Weights of a small image classifier: norm batchnorm.
Rows from block 3 of a small image classifier, named by matrix and row number. Rows with one number belong to one channel. Each number is 200 + 30 x the weight over its row's rms, rounded and kept within 0 to 999. All counts start at 0. After the name is the row's rms in percent of the matrix's.
After each channel's rows are labels from the 100 images, of 14976, where the channel reaches its highest value: "strongest on" is what is common among them. Only what is clearly more common there than usual is listed. The data: photos of plants, animals and fungi (iNaturalist).
# convs0: first 3x3 conv, stride 2 (model.blocks.3.convs.0.weight, 192x96x3x3, each kernel summed), inputs 0-95
# convs1: second 3x3 conv (model.blocks.3.convs.1.weight, 192x192x3x3, transposed, each kernel summed), outputs 0-95

convs0.85,102,270,192,188,153,207,233,145,180,150,202,234,249,179,199,220,164,212,163,214,134,220,239,156,169,202,211,251,205,179,177,149,193,220,147,214,185,181,127,204,225,141,194,202,189,185,152,169,197,199,199,208,208,217,231,208,231,248,208,180,183,211,134,151,169,167,194,174,201,184,212,213,211,255,192,190,165,221,186,188,200,191,217,233,210,148,172,197,195,161,150,223,188,222,201,225,212
convs1.85,090,169,243,205,220,232,197,197,168,227,218,242,186,170,164,110,182,208,190,217,215,208,189,172,259,189,237,177,175,205,195,237,258,180,212,147,198,185,211,232,199,211,245,139,132,207,213,259,184,176,194,201,208,233,218,168,168,232,226,223,188,190,209,201,195,150,249,197,192,220,178,228,236,177,171,190,144,240,243,147,260,215,200,174,208,201,124,169,186,201,171,198,176,206,285,170,166
strongest on: class Insecta; phylum Arthropoda; order Lepidoptera

convs0.72,102,182,170,183,225,241,195,170,236,251,198,199,228,221,212,175,191,166,175,178,159,215,189,179,228,231,230,179,169,186,219,243,265,166,205,189,265,197,266,201,195,263,184,184,235,248,148,185,193,162,172,295,201,203,184,197,191,229,207,175,198,195,159,223,245,185,247,231,206,186,209,213,180,187,197,210,187,237,196,209,263,166,202,190,165,171,203,167,212,226,250,198,202,177,160,209,157
convs1.72,107,222,217,182,220,225,154,164,286,136,175,198,203,231,234,234,184,213,208,160,240,187,188,179,169,180,195,216,192,250,250,170,178,246,225,170,180,211,209,176,151,206,142,172,163,191,208,250,196,241,173,212,187,260,161,217,233,182,124,169,231,222,203,247,215,186,214,155,164,193,186,222,173,199,234,209,200,196,257,219,171,214,177,191,189,230,218,172,206,172,187,206,187,220,214,192,167
strongest on: class Aves

convs0.14,085,183,189,199,174,170,246,156,200,196,169,204,210,243,129,176,189,217,182,217,154,131,185,182,181,179,181,214,217,221,171,178,197,186,162,182,183,178,240,209,116,248,207,184,176,167,206,220,198,246,198,142,181,211,192,220,219,240,204,202,195,190,226,207,182,197,204,196,219,197,128,266,158,192,135,179,200,192,262,161,188,215,184,191,204,179,193,172,241,209,180,181,194,149,224,131,202
convs1.14,094,182,202,240,242,175,205,186,255,271,188,241,206,174,211,206,246,180,213,229,205,184,192,198,200,229,207,171,185,214,180,189,184,210,206,179,205,175,187,175,257,198,141,150,151,153,188,230,191,125,258,183,126,236,218,176,151,193,195,205,190,188,184,185,168,193,202,273,183,206,202,188,184,176,213,201,181,219,169,198,225,220,149,194,214,176,243,225,214,235,190,208,185,217,210,152,183
strongest on: class Insecta; order Lepidoptera

convs0.88,086,170,206,164,284,210,163,223,209,177,159,174,202,193,203,218,225,219,188,190,120,155,221,166,177,187,226,201,168,226,174,163,220,212,181,181,194,212,168,181,150,167,203,158,189,122,199,139,198,209,253,184,176,201,219,240,208,299,191,191,197,170,198,201,204,183,195,249,170,196,180,213,229,196,241,221,179,197,196,177,196,196,205,238,182,176,222,191,157,179,140,212,208,226,177,186,243
convs1.88,112,217,242,206,160,161,197,206,213,216,266,240,190,198,172,164,171,175,188,224,155,201,153,169,196,149,182,197,199,243,150,222,186,183,149,183,189,200,245,187,201,248,243,155,210,190,144,206,221,204,203,207,152,193,206,248,201,209,181,185,193,228,201,209,222,204,215,229,192,209,189,181,192,206,222,233,172,224,202,206,164,195,208,244,252,146,190,223,181,168,255,186,177,184,184,196,197
strongest on: class Aves; order Passeriformes

convs0.124,097,161,233,235,204,187,208,214,197,197,226,210,214,187,171,193,197,183,227,184,178,199,269,243,169,159,206,161,214,221,212,149,288,182,171,161,241,141,189,195,174,179,135,236,185,208,202,224,196,241,157,174,171,176,186,250,203,235,174,162,213,187,205,204,231,195,180,214,185,287,221,195,220,236,184,181,191,155,223,198,195,222,228,152,140,189,198,182,185,229,221,167,172,167,239,215,211
convs1.124,091,159,241,191,183,169,201,188,192,179,200,205,188,186,217,242,186,218,150,205,153,243,204,155,114,217,226,160,176,205,206,209,190,160,174,192,200,209,208,154,226,176,199,175,182,163,193,146,196,220,242,199,177,173,226,232,182,178,178,155,178,167,187,205,250,200,181,156,199,185,221,230,183,179,195,242,159,266,210,218,200,178,169,203,220,185,209,183,197,196,211,203,245,181,221,220,225
strongest on: order Passeriformes

convs0.178,112,214,168,184,146,176,126,225,180,150,199,174,152,179,253,170,218,180,195,187,198,204,196,232,201,184,183,210,148,193,193,178,174,161,127,186,256,263,242,167,167,192,183,211,199,158,199,165,175,177,248,167,167,182,226,194,157,186,244,190,245,176,172,229,200,182,186,233,211,271,207,194,223,241,224,140,250,211,199,170,178,218,215,186,199,174,176,212,213,161,193,201,218,222,187,197,220
convs1.178,105,179,228,139,157,216,209,200,174,204,228,166,158,179,127,229,182,180,180,204,207,168,157,177,178,184,184,229,196,162,218,222,228,179,196,230,196,227,237,146,195,250,163,232,203,181,211,177,190,174,172,231,148,179,204,129,188,157,149,183,212,132,150,241,220,195,223,160,189,165,211,191,223,201,119,186,226,151,194,205,209,197,190,177,186,187,139,212,206,201,173,156,207,180,206,255,185
strongest on: class Aves

convs0.119,116,194,227,226,194,149,197,204,216,146,196,207,161,208,231,174,153,206,206,227,218,190,239,205,221,171,187,163,174,206,187,158,192,132,135,186,199,187,174,264,235,221,177,181,189,278,207,199,192,192,135,183,184,196,184,227,163,197,210,199,264,173,253,180,197,186,244,182,165,198,162,236,216,209,208,213,302,197,205,206,206,183,212,198,198,245,182,177,245,227,207,185,239,199,193,165,219
convs1.119,112,172,224,150,199,186,200,181,276,227,247,183,211,161,169,273,208,178,194,218,200,189,206,163,230,236,186,171,152,183,230,225,175,158,198,210,187,180,196,218,228,202,144,210,159,177,198,279,180,152,229,142,180,186,146,116,137,200,195,215,271,196,190,197,193,190,153,205,192,183,179,186,187,194,215,222,181,190,119,235,206,205,186,201,156,188,274,205,211,195,164,213,213,180,183,253,174
strongest on: class Insecta; phylum Arthropoda; order Lepidoptera

convs0.21,094,209,193,200,160,211,179,223,250,167,266,213,164,224,206,206,214,194,194,203,207,147,190,166,193,149,197,201,261,205,148,169,193,214,156,212,212,192,227,177,212,194,194,265,217,209,178,213,202,183,212,263,182,239,200,145,143,189,226,208,200,195,185,173,201,163,199,180,171,184,217,215,231,190,166,205,167,183,162,228,195,244,176,280,242,233,293,180,163,172,180,228,221,210,221,232,182
convs1.21,096,183,182,229,141,206,246,163,149,223,246,199,227,173,229,162,187,178,164,207,207,179,166,225,177,202,190,176,244,229,166,197,201,243,171,205,205,179,202,182,184,200,211,158,190,226,206,182,176,187,181,181,192,268,238,152,233,248,206,148,145,181,147,193,207,173,184,200,256,199,224,199,174,247,209,193,148,202,191,232,182,195,227,179,151,213,246,232,198,198,226,187,179,201,188,173,202
strongest on: class Aves; order Passeriformes

convs0.78,103,195,220,148,195,266,178,220,194,218,170,173,197,230,162,201,178,194,189,173,198,177,157,239,213,228,210,267,197,188,201,233,249,183,257,111,181,160,161,186,233,214,167,181,203,276,233,240,183,195,173,226,152,178,175,215,156,259,146,186,225,195,213,196,238,191,213,197,194,197,212,192,223,207,245,224,277,194,229,212,246,208,220,182,166,210,211,227,210,215,214,208,218,198,197,202,212
convs1.78,093,208,165,211,205,213,173,159,209,127,194,201,214,231,206,265,223,222,208,196,201,151,136,207,217,217,200,156,236,215,206,171,169,179,173,189,170,208,214,187,160,219,162,227,181,218,192,241,254,184,213,177,146,213,172,210,185,171,224,197,185,210,161,211,204,219,189,179,167,193,205,199,135,235,193,217,157,142,214,192,180,189,210,198,195,182,216,214,215,236,134,196,225,223,199,226,212
strongest on: order Lepidoptera

convs0.147,088,166,219,176,253,199,223,228,253,228,193,175,195,194,158,194,194,217,174,149,259,202,181,193,181,201,178,183,218,168,222,205,249,190,266,220,193,176,252,188,182,211,179,272,193,204,184,183,216,142,166,252,227,206,195,158,182,220,178,171,235,185,149,223,298,192,234,184,176,189,219,251,193,222,158,237,224,199,172,175,220,234,193,233,162,231,186,158,225,195,211,180,205,179,220,187,192
convs1.147,093,204,197,226,161,209,211,172,199,201,209,195,187,197,224,234,137,170,219,120,143,194,223,164,186,167,217,199,179,203,222,160,218,187,238,190,230,196,178,197,164,256,173,134,238,231,173,182,234,246,159,173,182,221,180,216,234,198,211,133,148,196,194,173,251,210,153,191,163,184,202,149,122,205,275,238,187,225,189,187,218,230,228,157,210,172,198,234,165,205,173,224,277,210,209,184,218
strongest on: order Passeriformes

convs0.121,081,220,246,178,229,214,218,197,183,168,160,184,181,221,202,210,163,190,210,178,148,211,231,237,191,224,217,232,169,184,216,260,216,182,150,172,160,202,190,169,180,253,144,234,185,192,182,201,216,169,119,178,170,153,175,180,206,210,184,222,162,196,212,140,187,208,239,216,213,158,259,259,226,200,187,161,197,177,212,191,279,147,180,199,201,225,173,204,205,181,197,230,189,173,218,146,188
convs1.121,110,198,207,131,176,236,171,199,244,247,232,190,208,182,246,255,195,199,254,174,189,192,156,204,183,212,202,201,144,194,225,145,174,175,253,167,213,187,221,158,174,182,106,223,128,205,195,224,208,236,200,207,219,231,212,227,204,187,179,206,178,184,204,172,174,187,251,204,153,189,208,204,147,236,148,173,161,217,243,194,188,261,179,196,218,178,231,187,191,197,202,189,193,241,147,192,180
strongest on: phylum Chordata; class Aves

convs0.92,120,183,192,167,187,175,201,198,216,128,205,216,193,199,196,217,177,233,221,230,146,175,194,218,192,153,165,197,176,189,304,226,176,175,210,182,162,212,187,159,163,193,193,206,221,310,193,191,200,264,213,205,161,253,167,243,232,206,185,232,161,236,182,187,160,186,192,191,205,198,208,207,199,234,225,144,230,161,214,203,229,210,193,177,189,178,185,215,233,239,219,213,203,191,234,214,246
convs1.92,099,202,207,182,216,206,219,185,171,165,193,183,195,165,224,211,193,216,198,224,201,205,219,193,192,245,173,155,173,229,162,205,230,183,179,178,175,221,173,239,183,191,186,234,146,215,167,233,242,233,212,255,169,188,182,158,215,200,222,229,221,171,176,207,165,182,301,161,185,186,209,210,210,206,203,206,196,124,186,208,199,164,199,206,162,173,214,201,158,260,172,206,237,168,200,203,227
strongest on: class: Insecta; order Lepidoptera; family: Nymphalidae

convs0.149,092,228,192,204,164,212,203,212,168,262,191,169,256,296,222,214,153,207,195,222,192,221,174,161,170,197,168,228,211,175,228,219,169,195,218,200,222,144,192,228,245,192,271,176,222,180,180,269,157,218,201,226,198,232,182,258,190,187,210,173,153,165,232,187,215,196,186,164,218,207,165,201,155,188,260,254,189,229,215,218,182,214,205,186,238,238,243,212,195,180,210,189,181,218,205,201,240
convs1.149,092,196,190,210,230,121,184,174,181,184,168,190,172,238,179,195,252,244,151,240,170,194,216,219,213,220,205,173,194,180,212,257,204,186,256,174,215,200,213,229,170,202,239,202,150,203,184,225,248,152,155,183,201,167,166,134,186,186,177,122,170,222,238,214,179,242,129,161,212,212,207,191,219,212,224,185,201,143,143,206,191,229,226,232,199,250,214,181,159,168,172,170,166,241,187,200,174
strongest on: phylum Chordata; class Aves

convs0.182,090,243,183,218,128,169,192,228,202,191,226,241,269,210,190,199,232,140,133,213,193,197,201,183,224,162,187,130,248,220,204,226,253,195,171,211,253,180,204,208,218,198,172,171,223,169,186,188,191,176,218,205,206,210,191,211,159,239,198,168,203,189,171,205,164,241,238,204,220,188,207,219,221,222,217,187,215,248,203,239,223,220,223,223,206,207,201,185,160,161,169,215,315,197,186,188,173
convs1.182,094,168,195,163,223,227,142,232,224,226,211,208,239,184,229,235,221,181,169,196,166,165,178,130,184,190,197,159,281,127,261,248,218,192,159,233,192,185,269,217,185,224,225,158,194,164,156,208,156,192,172,207,182,264,214,163,158,202,207,197,209,218,186,177,208,206,151,164,217,140,204,220,212,219,125,211,171,161,248,234,152,161,166,184,178,214,179,189,198,156,169,150,178,219,261,216,210
strongest on: phylum Chordata; class Aves

convs0.39,105,255,191,161,177,148,177,177,184,200,221,176,186,230,217,215,212,185,184,233,199,158,241,221,225,161,199,188,162,179,211,229,93,183,161,179,238,237,213,224,202,194,222,168,192,216,181,253,184,194,196,230,219,180,138,184,168,201,173,178,240,197,261,209,228,193,181,166,231,183,172,208,184,194,189,227,272,219,203,192,163,169,133,193,233,248,178,214,216,254,213,187,186,222,209,182,237
convs1.39,098,161,236,167,225,180,182,209,212,219,200,200,175,168,174,248,215,180,227,220,205,218,200,211,217,232,160,218,138,143,185,249,161,189,177,232,144,196,201,222,203,200,181,298,233,198,195,225,265,200,185,223,132,151,161,154,180,210,153,165,235,185,216,186,221,252,143,223,198,222,174,194,163,187,224,232,176,192,165,209,241,234,199,182,178,205,188,195,217,205,170,189,223,202,196,223,181
strongest on: kingdom Plantae; phylum Tracheophyta; class Magnoliopsida

convs0.123,131,208,203,191,203,215,183,218,213,174,183,211,190,186,197,168,187,196,187,203,174,196,201,212,214,229,198,200,170,192,206,174,261,206,200,191,213,198,194,181,163,199,203,239,109,190,166,239,228,244,218,137,169,202,241,194,210,187,205,196,195,183,210,162,183,200,216,239,187,256,168,209,218,354,178,158,234,222,198,192,214,236,185,197,138,196,207,203,229,185,245,187,197,210,139,221,165
convs1.123,122,193,185,215,178,148,230,187,192,234,210,182,198,206,0,158,181,209,198,235,210,202,133,189,177,204,182,196,220,239,197,137,195,160,157,183,208,227,214,176,193,182,207,253,183,183,207,183,215,203,212,223,197,153,187,216,123,208,213,186,252,196,195,179,233,196,212,199,212,222,195,179,221,189,91,173,205,190,238,197,223,198,185,190,183,172,172,200,180,211,193,215,198,203,214,266,222
strongest on: order Anseriformes; family: Anatidae

convs0.145,092,169,202,177,207,135,214,183,225,191,130,188,213,209,196,221,273,213,215,219,176,190,183,206,176,213,198,235,195,212,174,224,141,190,206,208,234,265,191,158,257,185,183,145,217,242,248,245,238,241,159,211,212,190,162,206,215,188,199,253,222,192,194,176,219,187,203,184,181,245,209,169,190,206,232,164,259,222,212,180,146,198,169,155,191,226,160,186,194,194,152,187,152,170,186,212,251
convs1.145,080,194,228,176,199,208,208,189,238,176,168,224,192,219,154,240,195,210,199,248,176,168,186,201,245,196,242,184,187,216,191,208,212,210,233,221,203,183,171,206,231,221,169,219,188,194,162,158,190,217,211,225,144,188,234,158,197,144,208,213,204,186,159,242,205,214,236,166,186,222,226,181,176,132,230,228,169,236,118,183,231,167,245,207,167,218,200,199,208,242,151,194,209,185,174,180,223
strongest on: phylum Arthropoda; class Insecta

convs0.28,111,169,210,215,216,190,180,197,190,183,228,185,208,178,211,156,203,132,170,247,229,174,200,204,181,186,157,227,240,181,201,138,184,211,244,215,216,244,230,190,163,199,203,239,204,256,168,180,191,181,194,221,246,207,142,263,192,244,182,229,222,184,221,190,204,246,206,221,252,216,218,183,237,247,306,197,184,198,191,168,135,194,210,193,192,187,208,244,208,173,210,156,204,193,153,196,209
convs1.28,104,204,205,190,218,225,186,172,202,203,227,157,175,195,196,266,207,177,175,207,166,195,185,164,237,215,230,195,189,193,151,182,260,221,189,262,161,168,206,156,196,245,262,215,220,203,210,202,172,264,204,213,186,188,159,176,200,159,231,135,207,211,204,182,217,227,143,232,232,200,199,195,179,203,198,195,177,244,184,249,203,162,199,173,159,168,146,179,228,213,162,234,164,221,209,197,229
strongest on: order Lepidoptera

convs0.22,100,196,197,213,159,165,258,237,171,190,221,180,190,232,210,213,222,145,237,202,208,194,224,207,207,246,160,217,194,185,202,199,128,225,209,169,173,268,164,220,203,213,186,211,151,205,166,174,203,247,210,151,122,166,156,211,211,194,205,193,185,229,172,201,165,230,196,192,226,148,162,152,236,176,217,159,166,158,167,198,137,172,245,215,198,174,211,151,202,174,176,175,191,209,190,195,233
convs1.22,095,171,158,181,206,250,160,202,187,208,188,173,207,194,168,222,227,219,209,198,168,209,224,241,203,232,254,187,194,202,190,215,215,124,164,242,188,176,196,155,222,179,281,215,168,214,230,188,202,175,217,214,216,162,208,196,206,201,167,223,205,193,217,189,151,231,273,256,198,153,176,211,243,222,141,217,219,125,222,162,209,179,211,193,179,202,205,199,191,231,197,151,222,246,213,176,197
strongest on: phylum Arthropoda; class Insecta; family: Nymphalidae

convs0.74,104,195,203,126,267,173,196,189,205,175,207,200,237,248,164,151,182,182,161,200,186,238,231,229,236,223,198,255,174,166,200,205,212,199,187,215,201,245,145,201,183,229,215,181,208,188,210,144,204,217,195,174,178,261,231,250,206,193,224,202,218,194,181,137,223,140,184,210,206,204,197,229,224,159,157,229,218,261,215,213,153,195,252,225,183,160,204,164,226,219,189,180,168,208,200,207,262
convs1.74,095,185,244,169,194,185,193,196,242,254,224,210,219,178,216,229,199,191,174,221,152,196,183,191,242,223,184,175,189,241,186,203,215,192,213,179,191,178,186,236,213,223,168,177,169,177,177,252,220,203,212,188,199,180,199,277,222,203,223,144,161,173,207,217,196,193,236,236,158,216,174,168,208,214,253,189,208,194,163,221,223,212,212,217,242,232,118,241,194,227,231,234,186,149,264,223,152
strongest on: order Passeriformes

convs0.155,106,156,213,174,244,216,209,215,227,185,216,224,190,195,249,162,183,201,221,184,209,216,232,205,188,259,200,217,156,238,169,179,169,251,199,211,196,152,234,210,206,260,240,188,228,187,161,205,188,112,197,178,220,194,245,165,155,235,173,184,214,160,159,193,225,235,220,222,194,255,189,210,152,206,223,210,198,272,186,255,238,201,192,206,228,209,207,217,226,200,254,190,219,229,155,199,154
convs1.155,102,198,188,301,164,170,196,217,170,251,190,194,170,162,167,144,125,199,192,174,224,167,133,159,212,104,149,199,214,187,212,252,192,217,178,157,180,157,198,119,200,218,186,226,245,215,191,208,166,226,196,204,113,244,200,214,193,245,193,204,173,222,202,195,207,162,158,206,174,200,159,183,198,161,164,155,180,203,178,240,223,203,187,175,191,182,147,161,159,212,206,237,217,183,216,238,182
strongest on: order Passeriformes

convs0.139,098,147,158,186,204,199,167,188,191,168,142,190,203,243,201,227,203,160,160,189,117,178,216,231,193,181,224,173,195,171,165,196,202,197,166,202,187,147,143,190,193,188,148,204,203,200,194,220,211,130,186,158,209,173,185,191,190,198,205,208,225,198,171,198,152,203,173,159,209,197,150,148,241,183,177,207,281,266,220,240,205,225,176,185,244,218,247,181,220,225,160,183,192,202,202,224,160
convs1.139,094,213,180,158,184,166,206,171,210,196,209,175,196,181,159,184,228,196,232,226,234,168,175,196,163,203,168,211,186,197,211,179,203,231,177,192,204,159,217,215,225,204,182,259,158,176,230,245,195,177,180,187,130,187,168,144,240,193,145,230,264,180,183,204,233,165,151,159,187,120,190,204,212,195,178,219,211,161,129,213,164,188,183,202,192,227,162,192,207,228,187,175,199,186,241,178,218
strongest on: class Insecta; phylum Arthropoda; order Lepidoptera

convs0.29,106,196,185,182,165,271,186,214,148,218,249,196,188,181,165,225,186,148,185,181,174,176,245,216,168,207,200,262,171,188,214,213,287,204,186,217,186,186,206,239,201,208,196,214,182,191,190,183,183,237,239,200,183,183,214,176,202,222,261,226,159,256,158,199,220,257,187,203,201,201,185,214,244,233,252,186,217,187,207,196,176,141,205,203,187,192,216,216,169,269,214,262,179,257,205,168,170
convs1.29,134,214,149,184,207,216,199,176,180,159,155,205,198,230,188,183,162,204,286,196,125,174,189,224,190,148,253,197,192,198,221,178,196,131,184,135,238,184,189,215,179,152,238,214,175,202,198,206,224,159,139,232,157,196,182,238,249,214,167,203,187,248,193,206,115,233,181,175,193,143,202,220,224,187,187,179,218,180,158,173,197,168,233,171,187,216,196,150,193,178,145,210,181,221,201,197,180
strongest on: order Lepidoptera

convs0.5,108,181,274,208,162,244,202,164,186,178,259,167,224,220,184,168,248,213,165,204,198,175,172,148,158,221,209,172,240,188,194,208,210,195,167,154,227,218,207,216,211,214,195,201,207,228,204,133,212,223,223,216,139,235,166,207,195,147,214,207,222,170,184,221,259,195,264,221,206,232,257,242,218,216,183,210,191,195,192,161,200,159,209,185,134,189,269,182,213,181,173,168,203,202,225,217,171
convs1.5,113,211,172,234,179,216,140,175,255,206,196,207,214,214,252,179,174,213,115,168,155,230,247,192,243,249,189,213,199,244,213,141,195,227,232,204,216,220,206,159,156,159,231,167,191,201,218,137,204,186,140,191,199,214,201,209,211,206,182,185,183,227,185,244,191,182,162,149,202,154,169,209,258,215,211,245,154,216,198,168,174,175,207,211,158,204,213,186,191,185,231,191,200,172,224,212,224
strongest on: order Odonata

convs0.151,103,212,189,219,196,196,168,198,236,160,259,154,194,133,195,212,157,213,245,220,170,230,212,254,205,167,138,147,231,209,239,184,202,236,230,189,169,278,211,176,209,234,207,229,213,161,226,170,254,239,198,205,226,198,199,165,181,177,206,177,195,185,178,160,205,226,233,187,190,163,226,216,273,197,273,221,190,212,157,180,150,183,217,225,219,187,181,196,222,185,187,198,183,163,173,204,213
convs1.151,105,198,235,173,194,212,178,192,208,159,198,197,243,178,199,185,163,198,187,209,205,200,210,215,200,193,271,199,162,205,165,240,195,206,186,212,211,173,192,180,197,189,233,256,197,200,198,227,190,243,185,252,199,147,230,201,182,146,175,218,179,208,211,166,208,157,164,220,169,126,178,223,243,147,230,163,190,162,203,121,181,170,188,206,174,248,107,155,194,253,201,207,188,222,222,160,191
strongest on: order Lepidoptera

convs0.133,103,223,209,220,175,141,163,204,248,240,193,207,214,228,210,274,191,276,157,209,213,207,198,198,196,188,233,189,203,178,179,195,172,204,227,149,229,224,187,181,196,193,187,182,206,165,197,179,180,194,156,190,175,224,174,176,143,199,229,137,222,165,273,211,191,167,174,215,202,191,224,161,186,182,160,177,195,144,207,198,170,204,195,171,174,206,246,274,244,134,172,175,209,177,185,171,170
convs1.133,108,225,180,211,172,188,229,200,202,197,129,206,197,205,209,235,143,216,171,183,253,222,212,195,192,241,230,194,198,196,188,211,184,167,187,210,258,201,186,196,168,178,193,212,213,247,178,180,179,161,165,198,255,221,167,137,163,214,171,225,156,257,168,222,191,178,135,227,179,212,232,210,150,235,169,238,239,188,185,234,176,213,210,219,167,193,221,204,208,190,166,210,208,193,200,210,129
strongest on: phylum Tracheophyta; kingdom Plantae

convs0.126,089,187,206,228,219,225,249,201,239,229,161,184,175,214,231,195,203,187,268,146,149,235,218,243,221,163,228,182,206,210,162,195,151,217,258,228,188,205,178,209,194,169,195,200,167,231,197,261,153,194,163,144,167,183,215,231,242,185,234,202,230,169,152,193,226,223,199,190,175,215,190,184,190,200,228,206,176,189,153,221,238,126,200,189,170,191,185,225,208,257,183,242,241,255,177,222,198
convs1.126,092,223,151,200,194,178,151,182,207,201,217,193,165,213,164,229,195,206,216,212,249,171,170,197,224,174,137,173,203,189,252,167,156,173,224,207,135,143,154,159,243,161,200,202,195,149,182,159,170,226,268,237,200,155,203,184,160,255,170,189,223,239,194,250,221,191,185,145,188,189,219,152,217,183,213,241,163,180,162,148,209,172,231,215,189,195,210,152,201,210,232,210,236,227,172,163,166
strongest on: order Lepidoptera

convs0.181,105,193,189,167,187,216,175,195,185,185,176,197,232,176,202,251,177,233,210,169,150,172,201,178,192,156,192,272,196,177,197,227,161,213,203,194,200,213,199,137,244,186,166,207,188,141,228,218,180,309,167,231,215,214,217,230,235,207,218,224,152,229,203,254,187,188,179,184,192,161,209,160,135,183,166,212,239,173,207,174,141,179,158,181,191,191,157,190,146,207,187,197,184,212,193,224,222
convs1.181,086,199,247,167,216,184,204,207,168,158,184,180,211,267,205,241,218,205,226,257,187,194,248,210,194,233,188,199,200,205,147,216,188,166,248,145,229,217,178,215,182,225,203,186,223,214,197,200,291,166,168,202,146,206,191,202,209,174,226,270,160,223,174,221,202,235,257,209,240,165,168,186,206,157,238,209,178,188,177,156,196,192,184,211,196,201,163,224,192,139,225,240,155,199,169,152,202
strongest on: phylum Arthropoda; class Insecta

convs0.129,089,276,166,177,185,228,183,213,226,233,204,193,176,163,157,220,274,196,216,236,165,223,189,101,193,181,183,180,161,212,145,204,195,184,247,184,192,182,185,212,153,187,219,249,203,194,198,233,197,171,182,199,192,186,247,196,264,209,201,220,175,208,263,156,218,156,179,173,199,203,210,177,196,206,179,250,201,189,219,204,256,200,173,207,200,249,158,219,148,212,160,205,185,182,212,234,202
convs1.129,101,177,152,161,210,170,199,220,179,192,249,264,173,187,240,241,197,167,279,227,198,185,219,185,199,196,200,179,160,191,219,193,236,240,228,161,235,152,198,222,205,234,120,238,210,174,163,220,189,150,223,182,213,196,200,259,216,248,167,187,196,199,183,179,160,186,186,178,244,217,218,207,198,184,161,197,211,160,157,191,217,223,208,176,222,228,252,198,196,174,149,194,198,158,153,201,178
strongest on: order Lepidoptera

convs0.77,105,259,204,228,163,174,242,206,171,180,176,204,180,177,256,163,251,208,168,200,155,173,200,222,210,203,189,232,166,212,201,210,150,215,146,288,190,156,190,226,197,162,198,186,182,222,144,199,228,139,180,178,158,228,205,174,205,214,138,232,205,186,187,165,162,242,154,201,188,163,170,208,213,227,163,161,230,153,167,197,203,211,188,194,231,196,242,219,219,208,180,206,156,160,195,216,185
convs1.77,097,164,234,180,228,202,194,205,236,208,190,194,137,152,142,162,218,226,226,174,190,219,144,265,218,217,178,186,188,170,208,194,192,257,187,205,212,204,215,159,186,134,207,220,181,207,198,172,196,184,211,151,190,213,220,189,176,255,192,206,254,148,212,169,204,201,232,227,203,168,209,203,205,188,179,176,210,274,242,213,247,194,203,164,182,274,234,175,211,207,143,170,168,146,250,162,165
strongest on: class Insecta; phylum Arthropoda; order Lepidoptera

convs0.105,097,192,156,208,252,210,180,226,172,211,175,210,187,176,190,197,205,219,181,188,149,208,175,191,236,260,156,175,257,165,206,151,171,201,203,201,192,194,180,197,204,166,185,201,143,191,207,187,189,204,234,188,208,234,174,251,202,176,163,180,168,226,205,248,238,193,237,236,239,159,243,183,175,249,251,241,206,157,153,195,176,214,247,190,204,180,178,195,172,203,193,112,178,159,182,144,239
convs1.105,100,181,197,199,161,193,220,178,195,222,239,204,210,163,133,187,176,182,181,201,143,263,201,223,200,205,238,204,203,173,185,154,207,179,215,216,157,208,197,164,179,226,178,241,246,183,174,167,206,195,219,237,169,113,158,223,193,196,229,133,139,190,251,208,232,214,225,239,204,223,181,195,225,183,204,188,173,209,167,214,199,171,218,211,256,237,210,195,136,196,214,188,148,160,168,150,146
strongest on: order Passeriformes

convs0.71,133,181,221,207,171,146,187,188,178,208,207,170,219,218,243,181,293,195,152,154,201,179,140,170,194,201,178,247,166,235,207,227,209,220,197,193,195,189,209,207,179,233,212,241,193,215,203,230,273,177,190,213,143,240,159,208,214,184,182,156,247,213,177,223,198,232,207,229,183,198,181,186,158,223,213,179,223,221,238,189,233,205,153,136,176,227,216,234,223,217,204,145,200,180,198,278,190
convs1.71,125,242,138,199,239,229,223,216,212,207,180,152,193,218,159,159,210,179,215,195,194,220,188,218,221,151,175,208,223,171,185,193,198,279,259,215,197,195,185,173,199,205,221,205,184,222,194,193,203,174,203,120,157,229,160,181,230,200,192,181,173,149,197,202,262,177,257,182,191,186,237,184,287,180,228,168,211,161,204,226,206,158,187,122,189,189,218,181,235,200,77,210,161,143,199,179,190
strongest on: phylum Arthropoda; class Insecta; order Lepidoptera

convs0.18,077,158,234,253,204,183,210,211,197,203,195,218,151,164,134,263,191,228,252,169,215,203,140,199,209,169,196,232,174,188,247,189,128,165,247,188,182,160,221,190,178,215,158,198,186,194,195,202,197,185,204,151,186,175,191,200,174,247,239,184,212,233,209,174,206,183,187,194,181,163,183,239,226,193,199,215,148,191,157,247,214,181,199,175,234,191,195,234,283,159,165,183,188,158,188,158,173
convs1.18,102,232,192,222,205,190,193,218,215,216,183,165,244,185,197,258,180,196,230,180,249,207,153,225,220,182,210,211,121,221,185,193,198,187,214,200,234,167,205,234,219,160,171,282,173,210,172,222,144,170,207,216,222,179,174,159,163,203,164,181,145,153,177,175,169,158,178,257,206,210,252,215,167,173,198,192,173,175,192,215,208,217,204,192,233,137,163,223,188,244,132,233,252,245,177,163,162
strongest on: order Lepidoptera